python train.py --train_examples=184686 --loss="sigmoid" --encoder_mlp_ratio=4 --text_encoder_causal=true --text_encoder_layers=6 --text_encoder_activation="star_relu" --text_encoder_fused_qkv=true --text_encoder_qk_norm=false --text_encoder_inner_norm=false --text_encoder_drop_path=0.15 --optimizer="soap" --lr_schedule="cosine" --final_lr_fraction=0 --weight_decay=0.1
Rows from block 6 of the audio encoder, named by matrix and row number. Rows with one number belong to one neuron. Each number is 128 + 24 x the weight over its row's rms, rounded and kept within 0 to 255. All counts start at 0. Numbers have three digits each. After the name is the row's rms in percent of the matrix's.
# fc1: MLP up (encoder.blocks.6.mlp.fc1.weight, 1024x256), inputs 0-255
# fc2: MLP down (encoder.blocks.6.mlp.fc2.weight, 256x1024, transposed), outputs 0-255
fc1.781 094:121109152157136126120149144131155129154114148153125120114150118161112128123133107107169136138095150145156172138126080103116133073112139130147136160162129087101136092105151144161098124138141134134186104158152098134108106148179114110129124113100113077117091102139153163129122157179123120097146123139108127103143104118153110162105109115132141109131124091140149129146129148099151084182166169093150089136098079170154169127144108098107149160131090150149105100121183115107151143112112120146096123166140150114140103130142146139139136137120124134105157128076089141143116106100127122127132143076101133132136115158106128153108126149163091096117176075122129105128113120114128103126109135084104140098094131097123098153155141140170128137074113117110153067145141113137143131126161157
fc1.782 108:101110177109167097170109164115091141132133117183116119130113131103160156141121138109100128121101128122140102138102087127176134122133162128141122095125151127090061181118180097132153127114139138173126109142176142128159125151118129121121168106141144094144128156115116121106129116136181130143166101106098113149102133154127143163117124153109152133139155119142117118112139145159138138078138158123153096114115130147099165135102120106095129118114108153148111130155143125135102110086160107086100111109194132155134102118146187126117106106120124087109124179097079119132128148104084157117109083166132164157104103123118148114120089143078129158148152144091131131169085127096133149125118110122139098175137129134107094119143144145127130156114116124103123087112131122099174108120146128
fc1.783 096:150067175111141119094138133129087158161164155120145119111119097129095124132075162133115129118133118070174119127119108155112144093130083150127166144200142104097117160108113166137133153123131133146109094131111121139135095120143117118103153136107166122135118125115108116140164142074149103151109120120135116121120174128155136146124133127127110137124138155131105132127150142134141153124087147135128108124138086159087132129147138116105136134104120146121108139150155124144137114128111100125121147135117084101149101119117161139129152127121084141155134121119083077198136158182067119152150146160121170064162135107131137165162132105144138134129148156115153096135101106092120131155113161150129097176113120115129166136160138129154144149079177156098107115149074110112143153152122136
fc1.784 105:128162088167169124166118146111137158159158134163126131138142102097131125100112127115101126104145150131155112144121126092105141135135138080132162140120144130160139146164142134136110067121147097142131087120134103059159136083177110160103110097164128109176103131142126116087143124152094134134148150137145104136150124092138131142134107130093138149166144116104097086138079136148086109132143155127130104127140147129116147144147117121072126114118132114120162130130134155124138133134162173095124142117151158100134100122090177115095117138098084100115106201131109119146123158134144081121137110134151144105090141120124125148125150114126172151072110097098123128089092106102117130143133109101093132133113104135094132140172125138103118099082148093142114085127112146116103153151142187
fc1.785 092:132095123134187096117124131103119159140141121110153123125152136124156140141108141115101135131123149117103129098113137117113162097168180103128145138171157141121164155128088130119117144122138115114177106117112086125103099140152144101110090128168113105127097104138119144153170170130113150163084078125130121171099146134112150157101099119158159129102111159108074117137140115130115156125082128132136130178104109140157127127155147110119118169167110133143135133134131149154108184131150177057130120113118133130161112099122138140164149116114133106159136073138111139131159099156133119123087111079090135137132178121161147150135137125156071118119097085128142125094077092113126131142104106097084151144153160135160111141134115135141141162090164139126150117090140148133128111096142119
fc2.781 073:136102126117138097098096142108115151140147082095136124156118167135130096130130151119104131120146122080119136118149147113131124168145142143104119092128128107114109118164118117129120130120110143130108178164155126142141164088149140144153121148156146168149148183137131108144125113076095121128091122124142124131099139157138138110132142140060115089147106150110087144114102115116128117099091108105120119143164139129116142107157113126156096159108142127123165153168082178140072112145116099123107171122119117134106115122124140117155118108146133120147114120172152117120154135147108111143113121156164114124093130066123123119176123094098148146140061134133138145128157213133132132128175127151140131126151084145113100082107123172116149104177130151104132180109114175132094156110146088
fc2.782 102:108137125110109121119120102143116135132126151119121112131119137130075105141107136127120123126110124091153138105108172161046141102102088142077121126146132143119124112162108146137132137117144094132125148121121104108062115118164103116108127146138180103162111159140169143149168137141086143137104124144135123104167202073170104079127142133139155148084112137106080103102085129109152131131141107131135117138144127126110121123141153157109131123154131118133124107136132119140139126160094133146157089158104144133088131128150130124143140113139149166131207101151153071145150172117106090123091110104136120156153186125114124149101104142151141110132125183162148148103140151128155125077143104182139143105101108129135116122134121128101123129156150117151113159146113113165105160100152116
fc2.783 088:091181114126096116102124135129110126137107136111115103158112138136123142116216094134113154123126120143094132121111128121139132117130164090118124163135121134159125139147113132135103164128166113092124144162139073132093123165138115117196124098137129122148150096140125142140162116140112116104126128104131119105131146111144140081136146171188144109115113151156139119085093174087101107143149160172110127095146162118092120093102089139125157148118133126113169088118128097145102120135130132149140122095143162129108163119115139118148094097099175101120155148141178128133141098106114104120104143106151117176123143136124159134105164129149131120082110137086119130142136121148138095111108088125118161132174107138113058144124162117117115114170143087139153129115178121154179116124089142
fc2.784 091:103116143122106143083099143121146125115125143146159133137114164121128072114100121143123107139132127080180139116150156147101154106145149149097142136144151159094111106132104140158133125121105120128119164128150113137090155100116142109161140150096159130127139104116129105172138116127136120108095127108140146111138119165146113064132094143126125131032100145158099121072168132135127120137103079090092111125113105131140131116119152167163136172125152152133095144136105083164101132128133164146146087142097081173149101119134109137131156113118171146167135134123143146089148129150091146107116148106148107118149129131101136146143105156111109131150117140158115130146155197150123134096131129112164131118118105135128172113105131136167126148131160146157105121146178122144093095111117057
fc2.785 097:157116117094127134130149186051153081172151091116083143130134123141090100129183135118163159135158095120160122100154158111115155120116083103134104115168108123148123106114161137148134122142129121104101095092135132133161149108174117155147120148133159140113152124117103108117156133153189130095127148092144137122165153151136126114142101121132096115133107119174135108116112130144133147151130120111111097133123114124058113116141124136133162095145141078125131119111117063122142097112130090137173170117133108147153153095125157094161102131140124136144166151122146179138109155102123128132086155130134107125123124159136133081093157114109110136116164103133128171160113143140153101139108115120186104142141083161135110131097125138131109102086108118106145163143132137128150152113098152