A small contrastive audio-text model, trained from scratch.
Training: soap at rate 0.0014, 2800 steps.
Rows from block 3 of the audio encoder of a small contrastive audio-text model, named by matrix and row number. Rows with one number belong to one neuron. Each number is 500 + 40 x the weight over its row's rms, rounded and kept within 0 to 999. All counts start at 0. Numbers have three digits each. After the name is the row's rms in percent of the matrix's.
After each neuron's rows are labels from the 100 clips, of 14976, where the neuron reaches its highest value: "top examples" is what is common among them; "peak in band" is the frequency band that holds the peak. Only what is clearly more common there than usual is listed. The data: single notes of musical instruments (NSynth).
# fc1: MLP up (encoder.blocks.3.mlp.fc1.weight, 1024x256), inputs 0-85
# fc2: MLP down (encoder.blocks.3.mlp.fc2.weight, 256x1024, transposed), outputs 0-85

fc1.378 097:441432547528543512530501526477494531502435466463511532446465488479479562539505489521530493521514528523511483449451538559521569478510490517540535460533526542522484493418513510463456543451470454570470515479567474573513473476444549501492479439497519450460496442
fc2.378 108:522498509565409490495543469516514569509461455571582513529547521502519422464419522471516497478486548514486489487451521487469515591481519534463503521491559483461439471470508511474579463560453523575492427496440444483393557491487571503547531471522457468468536503
top examples: pitch class D#; note: D#5
peak in band: 500 to 1000 Hz

fc1.697 115:533491515365457428483528537506495530507527478516506460581441494457543507468500461493534459543525536528505499565519491470485581459468491518575478537490439488401491550535470516485494531450535548525487517492546526598558496522510463459416502488521423497462428554
fc2.697 110:438566544570532507477509493530448500512467544506499505566505451506486504517586465505489474495484497485514496497469583514503460470515473464497555521529458467462483535449575531477442491565490458474485463464479466439542474545452499573438543522549562503539505434
top examples: pitch class F#; octave 4; note: F#4; instrument family: keyboard
peak in band: 500 to 1000 Hz

fc1.588 097:584503547522526472472518475509536507532515483494489549549505457513524447476511475529504468443498493560550490582476494452511481511443532544458467543490485554506491541430516475567480499431501447505526553525558487488492523541488492516400543479530515540492491523
fc2.588 081:488517519480575556504568524506483534512493522505573540504480480502509525484484490469468500458520466490544461423565498537512474442499493447460562432565497509426572525507518487492452542453499551502423537472548504390476502541482529531527431503470459442516498504
top examples: pitch class F#; pitch class D#; note: F#4
peak in band: 500 to 1000 Hz

fc1.10 101:506461456483458450502557548446578446483500506499480463517569473516526531474518510518484479467446518594456462568529513435479451496535528594532540443589482540416409482476486485536491534530519558447461471539511500520508512519503526447538555548539472524461506506
fc2.10 091:499500538518533511523495503508432502487521488442479501430539537499437460520477528551482465542502508418482470483506513508470572550476575487495441487379566413568607510452514490567555495556523467549479528521468489522518516398465479472416511457476485510465546472
top examples: octave 6; pitch class G#
peak in band: 250 to 500 Hz

fc1.552 098:512552525525470545485474516525514445536458519451475546527492584467481545478477476494555576513524470492580527589563503532481545504535405490450555449551513472522437530445523495478537567461492514514464537510503517520523482491484494475531468539488457470516446494
fc2.552 102:493493485542541528530553494532444567541480511562570494516502499491569482455532490486471522499524530489480458539497549468545469459423519458465485588493499499430533512546497523500454510493512509486502510538522521490503556537453542562503499388482468484502421463
top examples: electronic; octave 1
peak in band: 500 to 1000 Hz

fc1.42 103:504467517487497541544494468475538536513459473512550458544480582516488528518450394484569461495482481489552482597491515465489519519435518473501518484490512488485409560520487508540483564454515493461579460487450523522481496437515522474535554575509473566481415539
fc2.42 117:474504471552457504479521602565504532512472511488457521495482466489501425475508536480458487461525502531419557459503492525509465482528530464432531480583508529448560524495506516540429469539498507509500426514523523491475531549442455480504530517548517415493537477
top examples: octave 7
peak in band: 500 to 1000 Hz

fc1.221 094:519458504468461515525514510479483520467442492497504550532429549489535454467506505448455535512511555504514442491538537483542523556491432547590446514474433491509489490509535445498468526442539498536563492511464558514492508550412547485481489454557460508473490499
fc2.221 111:542593519527458475468521505590516542496467552510540496484498434555494491491538479532558477499513548472484515547419454541520439534481471542471539530467391492473492485440517528382482514519492498460425556483491460464485540595488526570460420556474505538586466423
top examples: octave 4; pitch class G; note: G4
peak in band: 500 to 1000 Hz

fc1.256 101:535507469496479402492475521516480451505390519516427509469534498495502438516537438532534467471510513473460465457522542556533481574513506550543465502511488497503433422425491473519575536433526497478482493499550520607540505501490531473449443546513526517450530504
fc2.256 075:504465485505537624504501574500506518487505503408539514525487533477485539495512542508476522515459496471543458502493514486502474413501495434507485443490518509500558502510499493486467502484508539570548504502487485502502506490442536530480559490463504476610491536
top examples: pitch class F
peak in band: 2000 to 4000 Hz

fc1.300 104:473536387547493503537536515423529454528451558475431551454505492519459508447567502472539482441533529513510545474461578472523479524547569537493472538487529466419583452464443408486493449512500483451485449521438494545458451500493484492445490458445398484441483489
fc2.300 099:493466565450507481464447518560496525506498491475523491430447570518456528520439404514470416473544519418515422507503512474481469512528511479519484469489441564475465541582544538510483520426491534568576415505528496455590508481482463511529522543554473439530512494
top examples: octave 3
peak in band: 250 to 500 Hz

fc1.659 097:514524485524511407489495489458467504458445463559438532438527456495496492467517466480437550454436578531473432489514465516503531439632519522521546519516519459523561531521532556487462481435481486528481481428545519495454481500479479430551503491513516484554450506
fc2.659 098:520427527471576493488465533487528465534543526438450498443555508526417530504570528488491485541491495400512554559521558470472490478468485537536502494473441482536448460489517447513520495508514569535443561509545500586560461450513465479550490494505544425476510507
top examples: pitch class D#
peak in band: 500 to 1000 Hz

fc1.437 108:520461458508526513526467472465405468536509469558562551496446504497528522568482501556509529494531459461565568476525531508513402542474545513549541538440518453487501531505492544484439438472473518473544489573483473476457494559476517517530397497523493465495488489
fc2.437 127:515591469454536438486507433516563422459526466470488515502482485519612515464537504531489469503475544543492455423453504493482539446538516485526476473525460490467470452485627502463540507498527465456480510516480498548463520522531546512503503476444561510514561498
top examples: octave 3; pitch class D; pitch class F#; note: F#3
peak in band: 500 to 1000 Hz

fc1.264 090:486455512528405553551538501433439493508500502454553518528440467526522513503486492498543532511531454435523547477487529516509433457529457496472566594489493472439439512439530470493485495510533490536504443521482465501461480483506460445476433456520487491516520560
fc2.264 092:536521482526547485511525453454553475577564529496475508473498476567548508486503511507537417563484588541464464440478503484503514568475531495509503424506399471540454445468558455531510521453475488461437557460506534481486513507494509557563455503475524484489497453
top examples: octave 3; pitch class G#
peak in band: 250 to 500 Hz

fc1.235 099:448454500501502535529552545395472455550494558484599439506517572455524534509527378474456503460446548507519505530504454495512528532565584519436521544524518452455508539526547497473490481530496497455518543479555548457519522442542529512526537519468485458493555556
fc2.235 102:526598579447522434501497433569516519478536457501450574507497474520493488494436570518523451526552489523520524471504495526497531587456501479453615367537523528495500469496440478486431509523540486525529475485463512527471476531555473464505458452505511560496475403
top examples: octave 2
peak in band: 500 to 1000 Hz

fc1.493 100:487492477488471500509481581538451456532552517509465473494429481485486562518503473399568470492460515528477519535557553527525563476530468434555459496556432515490419407529545422566555546526508462517494507492539480507503472511502520490500482512505529503510479511
fc2.493 123:511487568508486503497513484507500503521470524448474485532512478483460525489560515507464503534518499481507494474510539494557502478462568517476494485480486545461599532502592482546439494530489445487486432525391501515589447587511442479484528623468504573499433460
top examples: octave 2; octave 1
peak in band: 0 to 250 Hz

fc1.507 098:550445507499464457537437478526546471474527558485536431473531533492449540469493528434510466510489466545490482504515494537500529476527474477590522566552415498455504507465504475510542485458498504505502444506414595559534534511505488471521516513545494502470538442
fc2.507 095:482499471468428518477443485551465554534484512452501494575489417530476505511502480523514464499456562544509530483517568520507531483538461579518479481483617499437484514528478473409470513540507478575558406517448422482429507502499507532481494552481548485535513549
top examples: octave 1
peak in band: 500 to 1000 Hz

fc1.641 098:544448458440424472527441502450497502474513478482506500434439504477567461508545432512567525527513576545549551547451557467453469451477504445560520524469456526502460498525553480502482537469504490484465544509493509492510491491431523525491499485569493539501473471
fc2.641 099:501562508568524530504561469536459450485507588552532447534490479532509444488463501502507530517497519489460418487538490597516492475432501492489548505491461447497543479501513489497520512553501520459361467492537486444460525456481538541452516509501534529448506504
top examples: pitch class C#; note: C#5; pitch class E
peak in band: 500 to 1000 Hz

fc1.490 090:471459538592425458530443510489554519482510550538544418485477488545545494444488476533557527519512543537556504554520485496496453497510476517403483516572511434453494492507499451506500430506528426423503515547512448466523615504493490550471487538460560513497492523
fc2.490 076:468503545440448575457560552543482570472536443417452537601504520437488536497443508498428541546518510492440534435475436483488523556449510434523545412499515565554503576543516476472491547528509520588519484519466534527493526476456488524559501509533447505465508535
top examples: organ
peak in band: 500 to 1000 Hz

fc1.654 114:474520536478474446548490533488417565552430499544482516508500530544546480500478450505464412536425504536463526464458529516495551445463491454491530455466504478502574500524495478484496496537551436488457505484546489491448577549424582484517484477574440445463533531
fc2.654 117:527426536459544500492483493478511501526549445498516483420531499539510537516375526477478483480487482454459491529420434472475538551535473536495558528458481512547447580483452498481556502481484522516527455511425451472491425459528515478517503426541540503536509494
top examples: octave 4; pitch class E; note: E4; pitch class: F
peak in band: 500 to 1000 Hz

fc1.691 098:524467525468557478491491568502548423521569437458550445466453446456570530489473468512577523570457442489458524528417490492543485421522523511505525541497445478430461515476460430533449525494509530524564473495539470445553472491459507511465454469475514566513568456
fc2.691 080:488523523508468483482503506501467649523486507501460503523443428561519480542510476472510467462561535492446501531511471486472474529504501514417541482476519510547543564499571538448559460483459475495453490490459519488391512498505508511523504569558474487478485494
top examples: octave 2
peak in band: 0 to 250 Hz

fc1.268 085:462523580503527595485494438523436475527497474475521515565453524460414557549494534553474499500433582495493521442515481568544478476489502576529481512472545546488537504420472484500470481449524436491512461454516440587537510511496483530475482429502514459406497544
fc2.268 082:552458430556465417466492487544527521487506399554561507487527496514454531503453491457577491518523438529481485494503495496490526546477490504505454493445560496475455513470497509486514472534451527558544552504517380488493469514446509447555533538505506445469520489
top examples: pitch class D#; octave 4; note: D#4
peak in band: 500 to 1000 Hz

fc1.504 099:493526439535485544520572512460477507506451499557440466512501494526503470490460512483496477471454558537455565516508560503502514578486501502458441489535479457483572498570497520483513412481530490515521477421504516509551462456480545556480477527491441426392498453
fc2.504 071:537481533491501500487473559473531500482503519445486515501520518462480496536517501515502498486527484460541445504419500511434503479476545445525534402487549599519504535468525474529422516441521532521464485503532514514490546432561496485485520512460528586566460547
top examples: octave 1
peak in band: 2000 to 4000 Hz; 0 to 250 Hz

fc1.206 107:542531388434476496463427532475458492465465557554454571499446575480515488444492432498486510474491480540418469523514481502499513495590488524476500521506519441555535510469511452478516548524527530468523419530510472535554503473476485526423468468547483477525441545
fc2.206 118:459532544460520463487513483590511427454494516466500479461542501469431538545476525477461516470496498409512474456529485561531467433459487486566506494452397540528419470520428534540516529508517497499430507485451544531534458559525536481563519614530488545502504516
top examples: pitch class D#
peak in band: 4000 to 8000 Hz

fc1.719 099:528483550435489504549575501436450466510503478533521495466570552532499468584515437454489453428439509497472514552495545473494474536440503491546471505429467533555435484460493467601474470572479542516445490520443436547532499492574524475484459576459508486566444483
fc2.719 091:511538519510510533428547512626476507539555489497449486570475513504492483477486429457512441445567510482497500456445530470553577501521556535497517512534498451399513494554545464434475533451516489510515525509473518460458495513490489493477496474517498509448432540
top examples: pitch class D#; octave 4; note: D#4; octave 7
peak in band: 500 to 1000 Hz

fc1.471 106:434507519422520546443525508425444544532452524538508510561555476503465476504504423541542467464471531464527519551511557573505570540508498475555575525497563487508465493512564507549541530505539563489496612487451460501432490500475498444538546505495499463331459518
fc2.471 119:531505495523438420554514547561500425460501451513457528540451504530535477561455510490443419468527512531429460483509477479522540449498564504453568519520468540471521473515478466505497534490467451459500453482534497611536457523462515476522522492534506542519512502
top examples: pitch class D#; octave 2; organ
peak in band: 500 to 1000 Hz

fc1.759 104:478415450553533493503481529474502539445419452459381492456495508532505445460493546503514436577442538508501519492534483417467549519531525510549506505457554452451472451430483503472521564510523507530496547511485563491510498451575495486523533463490531509505498517
fc2.759 113:536520548500494541453451529509491500466541449472454525528504464476547573490503444498448509497548496477485475538538541462485553536421502470518446461483487492515560487559443433572489453521497533505438461563442422468483461466450515486475487509503518500459481492
top examples: pitch class F
peak in band: 500 to 1000 Hz

fc1.153 102:421553452516503475491526502428507511516499546471456526502494535520469513478568512481500426505475529490489421513459513514481419460546456535515495487629540489445560576587518518512515467456495508482494549508473461467546518563483490408489577433437447508572509519
fc2.153 125:525476508450559504483467513513502472481499469507419506489538510490491513531511479525446501513478504394467491527506474474439525472479511507534533513428511539519569461410435454565521516623481538518463490467505510527594441435454490494471455554545506502398539442
top examples: octave 2
peak in band: 0 to 250 Hz

fc1.185 089:556532463496461507538486513427432514500509459465477493552453479574573451480508544482511525425520566454526594535490509497522478470471423492594535503474494527486545490482505459552455500446498494461489518526457486410432536551436494515493475534551455538549487469
fc2.185 090:499440599506496496530529431496461457542506537565613524541521501516482496501473526502480506510515509535572433538539419527459535507498527498473558492557456406556528453539480478500540490510540535500380518438513497413442457521534501489496465460463520445378499474
top examples: octave 6; pitch class E; note: E6; pitch class D#
peak in band: 500 to 1000 Hz

fc1.643 096:503434540570537576519447466468543491556485538461530470537524416430499482499465541514479492577496486509532484463438494523532463476470465498435494444527490494510592512549591549542485483519462545518524447426492476484455502508452519534432480410502528481589416488
fc2.643 090:467509486552499463524500535554535495494481525492436498442420546563529523488480437485543497445570521493516522452507439469451510540523480517483541575563493500496451565478443480412475542434531543576520497561482430505579509471510484461582549535520526394471560527
top examples: octave 6; pitch class F#
peak in band: 500 to 1000 Hz; 250 to 500 Hz

fc1.307 106:461493528543486528563508499536537523398433485447428540514432521501482547486454459502429534490441439524477459409512536479502534509495482588475540544577546499524543517411540553499495566485464534549494485472430552513461545457507512484479512462461476551486477472
fc2.307 097:452510498508526473502410500497536447503512466500564529411573532520497512420520526481554504505592615530522550565490448514513432495472543472508491559502479494527443463519475466445473479505543523498491586489535449509513471491488515546545543465495488464511475515
top examples: octave 6
peak in band: 250 to 500 Hz

fc1.14 107:478481449523514500511532539396533503500557431490437489470519491528597530494482542536505387524467453539391480569498460506528461511519526517499511489450495602454501489589536469504504539548485578504465462540503538514514555465529532505533449511531524499441516455
fc2.14 112:514506559435481484530479502572474516502490573500506510459502506464391527535509474482493590401503478485535482495437495545458572504466505508540473504500577432498512481414409499545557550429536450478521488482508503466545401490478511502443559540512444468485489551
top examples: octave 6; pitch class A
peak in band: 500 to 1000 Hz

fc1.362 104:539508506564553523460432572601558505521536523510507480505439503458456456521482479533503430563493424454471532552503441546389520504461457597535511539492401524553407527489533518534486569469457514463517536463552529480512520501520594443541501533529469573444479494
fc2.362 095:490477543464474444515519430379411521481453576506481488553493468515474548499563511474490527434485543525504500515556585489554433492515526457489438506511640492419529478501483475440498450543536445522513541540446510573523498529450433558498519530480524456546556538
top examples: octave 3; pitch class A#; note: A#3
peak in band: 0 to 250 Hz

fc1.146 103:478587544507462486564524491482509531492449511447471520528513426527476490457471565491517492505528432544548520568536476510473444516532433456476549499465479447511490468448466557472506513390481515458518413469465547492457435545518458556543409441534465499471487513
fc2.146 118:585488513509573504464511547463502419478511498528511460489514476481497521548500501480543522461523472494515465413490507517477506437473541440481510545423505519496504544461473481486476530482456522495442561519579449507475558479500541449529501432557558519532488450
top examples: octave 6
peak in band: 500 to 1000 Hz

fc1.511 099:556557480530428468508530539448420498477487516475460541466565515508522566506517493550475560491509524423433553475489467535429561519483459483452515475549461484488469440503465486540497438505515559572487457474457528489505470487493579427493465465483433440478503524
fc2.511 081:512472454455558533532507402473532473504487461441510516455436525490473486464478517490494445492477510488561431526540563486501501504512520547546544547469567460514530485536510519475517569482555518428468508526536534469394521477489546529496555487539537552521516560
top examples: octave 4; pitch class A#; note: A#4
peak in band: 250 to 500 Hz

fc1.470 103:461474470515454544518487437493516570509399497523559426558514431506495519499533447470481512487503478523493503456511558509543560521476477484519511488544544442486541565470592556500498451501472481542533419515457512423443521445464407429541404454529470474527515518
fc2.470 080:455549560478521506537448575512512390503508402469394538512447507510525484502547499499457522526514557524489469483460407543560498511535494492541511511524488567547528511483421526452465566521526551498523561526438493591461475550533523519498517511458458549483483532
top examples: octave 7; pitch class G#
peak in band: 500 to 1000 Hz

fc1.64 105:476543542497501469501553649502425477518490516512550543573472482496557535514497540546429477467514486489422460517525506495483503496527518558507486485525529567497521453573552494472567478497535563508549450530497595497530515424465499435565500512517416515481547537
fc2.64 105:533426485457529472556479408472515511514509468469446497406531526463481520557458525495499496532516509537555441498466486522488532554510508494499566500507540453543530480476467537597608513491548462489469551414521473530495507539510534556441489492474535494447492492
top examples: octave 4; pitch class C#
peak in band: 250 to 500 Hz

fc1.449 112:538443540495504442487504554488520537587455464469515518582495538443517529520553491436500434503516462563482510549514486547546582461500491518577517471568540557539465502450500497506514521549475457516509543530528497515501422528501473461515571540448449527492453541
fc2.449 114:464551475502526442453542526542461503518485504474502488561448440518417467503456487532486481487493520436546464525490566488481465498510492491470494459547476500431596522536543515466424558502518529458554486508457510409530496478521462507515444496564585488461543469
top examples: octave 1
peak in band: 500 to 1000 Hz

fc1.171 107:439499539521439526518564476434403499560490492467555538470504516555453518462524500502549473521477556456547551455477557524490522449493416524492592528493510477509436532507558528505516470471437487490528525554546502556515450600480437569428472474500537500548509480
fc2.171 101:474460499530465546424460451458510541505533556543471504516452436511565496474491544506437540456535539537481564549503415480514516476505489478478469494571464491523494553519469501458534481463560463478485486453522496456494542499497559416585495492545507445460528501
top examples: organ
peak in band: 4000 to 8000 Hz; 500 to 1000 Hz

fc1.63 092:511453443422507497519581485502540479525490452435425545473452550449613583566510458447436481510489516475428485512494497543518493509476435540546492585543489531459500514462544482549530520520482552537498501558493514544452462461534501456470481552514466505466558537
fc2.63 094:619500535559533452484550483514466557547461537467547527468509523543430495516454482487561453495507534534566477477525492502470507458439535532519500483434473415466516456476486460462488518520516481478471497510522482514518476493480521603434451522474491494543473486
top examples: octave 4; pitch class A#
peak in band: 250 to 500 Hz

fc1.700 094:449523459495483505445481576547446516495487493488509528510480542458546517488547439484531448469455495536480436546509482484542516494556532520503512541507454512460485453585517506547533492436526528465436485487501491514482508547505472400575511520526537502527545499
fc2.700 095:503549578476532505479460479558568470480499474412482498541511484483422513525559503533429527550509470471476512438483568515540505472466515480505493498501483494497562510447505519523512503525519508504515504523444517573586440628457499503508458571469485478525459464
top examples: octave 2; octave 1
peak in band: 250 to 500 Hz; 0 to 250 Hz

fc1.589 098:476476500474485550536488567409456508491465500530506522504486527451487476500466532542524514546525561535479489492495432572529416550503440504469558525551458495551493499504493511490492504502507520488522524562513435470579533476528529461537400452524516541528460468
fc2.589 073:549473473537500371522519482569529463471522510494511477444523510551556462508485516507529473495486520467525525563591471461511478469475528543446504448466510519436518469512439505475489489489444518484460563465534502514436484503551471595502502492454521476488487506
top examples: pitch class C#; octave 5; note: C#5; note: C#3
peak in band: 500 to 1000 Hz

fc1.187 103:505537468504462504524523507464464496577509555470517477531471501518490501543495456501508532463454542493533490592496502533527505507544546508462451491595544438445531453534584491474488538443529497520592581445490492461481488425472476420502487479465436507474487551
fc2.187 112:495484559442577486519466491544513496525564409491487564546502516472493561504507521542449480529533443476481481459481472489428545508512528504469579446548513578537562536470412491500518524537517532472459477548492516535516519566505455488512414517529545571554547424
top examples: pitch class C#
peak in band: 500 to 1000 Hz

fc1.119 102:495446518488468522475527554464482502510487521441519554524439546444567550502551504518470447462495576483472535481499547467557501488446474487468553477552544540493514552460499483553507525538484486552510456455527601484431462514502472460485450518487433549446568433
fc2.119 112:474451520596561458507498461481488433527498438551568505459505472521449466490369509487489443500527546508628501580510462463473522520537510510491532461526542461420566435542535518493445489452508502450556515434497436482502496489529488504529497427494496473497460528
top examples: octave 1; pitch class C
peak in band: 500 to 1000 Hz

fc1.51 110:479479515534459515519521441437483512552420533490506447519478572504432556511479442478506518477477549475533496472527511542523473519505470482481486521474554421477437536569554536498475534488510545531495533478495472514538487583444462497504471595550458505471528564
fc2.51 100:544535478511511488533587617564454510500553505507524519599498488511567449476501510482512442470532497528456501498476454490482456507486460548529497420586453558514575515491414496488507441508449469466528516512479510537452491430473469448454534403487581540525485453
top examples: octave 4; pitch class G#; note: G#4
peak in band: 2000 to 4000 Hz

fc1.311 099:575476495546410580539514518553490476490434472505525451523531461482464578454464519497469429570545479458468472581536579460427435500510513447518521473487482457463440491451475538498512485534543519509461490485429608582527424526435541510514516504497541424446445516
fc2.311 079:499469463461498531467529471443516530566521482460498511545489496511517483454479473440505507485496490555561512493513484509560498519496486517467488518550527475452475516534527469511411456447491499477474473566493482426479553572468494499457506533485550449549560473
top examples: octave 6
peak in band: 500 to 1000 Hz

fc1.167 094:470520440558512517468506524517462575560410549529510489528515512473530461491513493506522461442472457516461473464466443441499519478571541557460441553525582365569551464464473558534504453437540480509476443445459459483438500489473466476530554495528479491512537536
fc2.167 087:554532566447515475514481539548562400498451428413446512490505488515506450524468482566397578529501503461533488507502511561506495524473458514563522458501453565514514490475457446488495527535540567444477550514503520570609543501491524467467437508489519476539483514
top examples: octave 1
peak in band: 250 to 500 Hz; 0 to 250 Hz

fc1.608 102:506491508462494429538525525477518444515470460511532459541478511476561517536491452467501535506542513519532461514581557548464396541522506496471566486490468462482497506501490474521484467423513469495463502508509536511493554473435518538540483499547519525496494513
fc2.608 118:584537497494446514527522467517512522500521600544521497487486507506533438486478519495523512490505528466469439472549463535521493501425523509448543484493482473482480445495462473489509473518533501470446425485504504448426548443515552543560489505468496526467527468
top examples: pitch class C#; octave 5; note: C#5; instrument family: string
peak in band: 500 to 1000 Hz

fc1.563 097:476492544439426451506552467401465531471581468491448523502485521552579461467485471483504456491474547456499538515546483509562519472558521503526563507483506604532504472463511439470479573543532475482500555522444489497531463524418506532454495551489419539463567498
fc2.563 082:493515570550534558497527510599421460575483512447547540496482446517511537513532492539477592521579549538522446509481452517466526484461479541472521529462444446485501505501491553505524524521528563460386500431462542433516550547478516433495483476547481481469424509
top examples: octave 1; octave 2; organ
peak in band: 500 to 1000 Hz; 0 to 250 Hz

fc1.427 104:533499537509446468472522450536499478507517503482574464535573500562522550554575517457515552481450535466544497549419463524456548451501472412522423477553553468422475529520491474542502499513466520523488494521578486466550525540490495514458504508499493439552513527
fc2.427 121:452531534469520562490475432431457528495540494540431548470419467473535530490426492537503526522550508521498532449542525507488549615531519566452548524482468446546525481570538497469487481499559512507524536481460484498446487505531556445578497455479516557381468496
top examples: octave 2
peak in band: 0 to 250 Hz

fc1.46 086:504532498540467534462471560509537495533418583522482455517476477442513493490520487493490439564484493516512418519421489530537555529507509575421508507537514460507478462575570520517492528449490494514520515441536487505499527542504479473541455504490517518536510496
fc2.46 072:493483529488449454483507585542532517444469487435492475529497547529446557541507503521483508501480485461497564414587461517521425446450518467528553485484479589487529609435452502455513448548512501540492478529457527550564485534486444469473539532478484464585524482
top examples: octave 2; pitch class A; octave 1; note: A2
peak in band: 250 to 500 Hz

fc1.474 099:527541461517470486533525536473457463556463471448535471535500543483563538487453461504562536482478471456566511564516448534466554489510445485502505496531435508480530555528466474533495510441491470538574492494487511495568527471441508473487442541485433548521476499
fc2.474 102:544546528522514579482527468481508543562532529526434527546444515525483474469551423498496503496488548465536461527527458536575500500478524501512468514511517471422437455490552491485506486489522528486440460511494542453531495524480579588449564458487534466499518515
top examples: electronic; keyboard; octave 1
peak in band: 500 to 1000 Hz

fc1.332 111:532417514540487503519476542526427489511515502540524463573540523553542533566538522514509480465483572468461574469452531520486509501421510480539563432483496500477551446496531597495514511499517510506426556520463432579508542526502462432532442547501521450460444532
fc2.332 104:553560509520530455536499435590542467510564409510546514558463485501451448501474477452510553494528515553480440555518504443513538495511552510473517550520505452536479484551549459501490497489527533509458461470458484495436522449606509530460482439478531579501533448
top examples: pitch class D#; octave 4; note: D#4
peak in band: 500 to 1000 Hz

fc1.287 094:511518528512512541572494468484538524465514503517451452464519472559486512467407444589497473542425560551486472434462550511477554471527553509497528491562477539538477464470438470517482505500479536503462484521485582428507466506444549543463485545538500518396520483
fc2.287 072:508405493527473531483553523490474556481489470510544459452496467539524484518455530477517499423524484460504474580486501486533481549488538521432494456434573431410489533533494437495485523551505491550445560471524467529463516474527510435455544421456432459565451471
top examples: pitch class F; octave 3; note: F3
peak in band: 500 to 1000 Hz

fc1.722 105:532493475467489479486466491538460543505465495527444494417567494505553469491535452511485440451474519583513470545469532433469442480558539571514573535469518530500503422534500539491497520537498520471488448460509563511445485534484497492477475529472512469539488517
fc2.722 097:475476505454574578486590602530528473431520426383485505521487523529447513499424572527505471542507489464584515423506559501509467528470526501558403472472433503592507499515540433488477532486536514584509544504533548502546442453538488492531567500500484450467565513
top examples: octave 3; octave 2
peak in band: 500 to 1000 Hz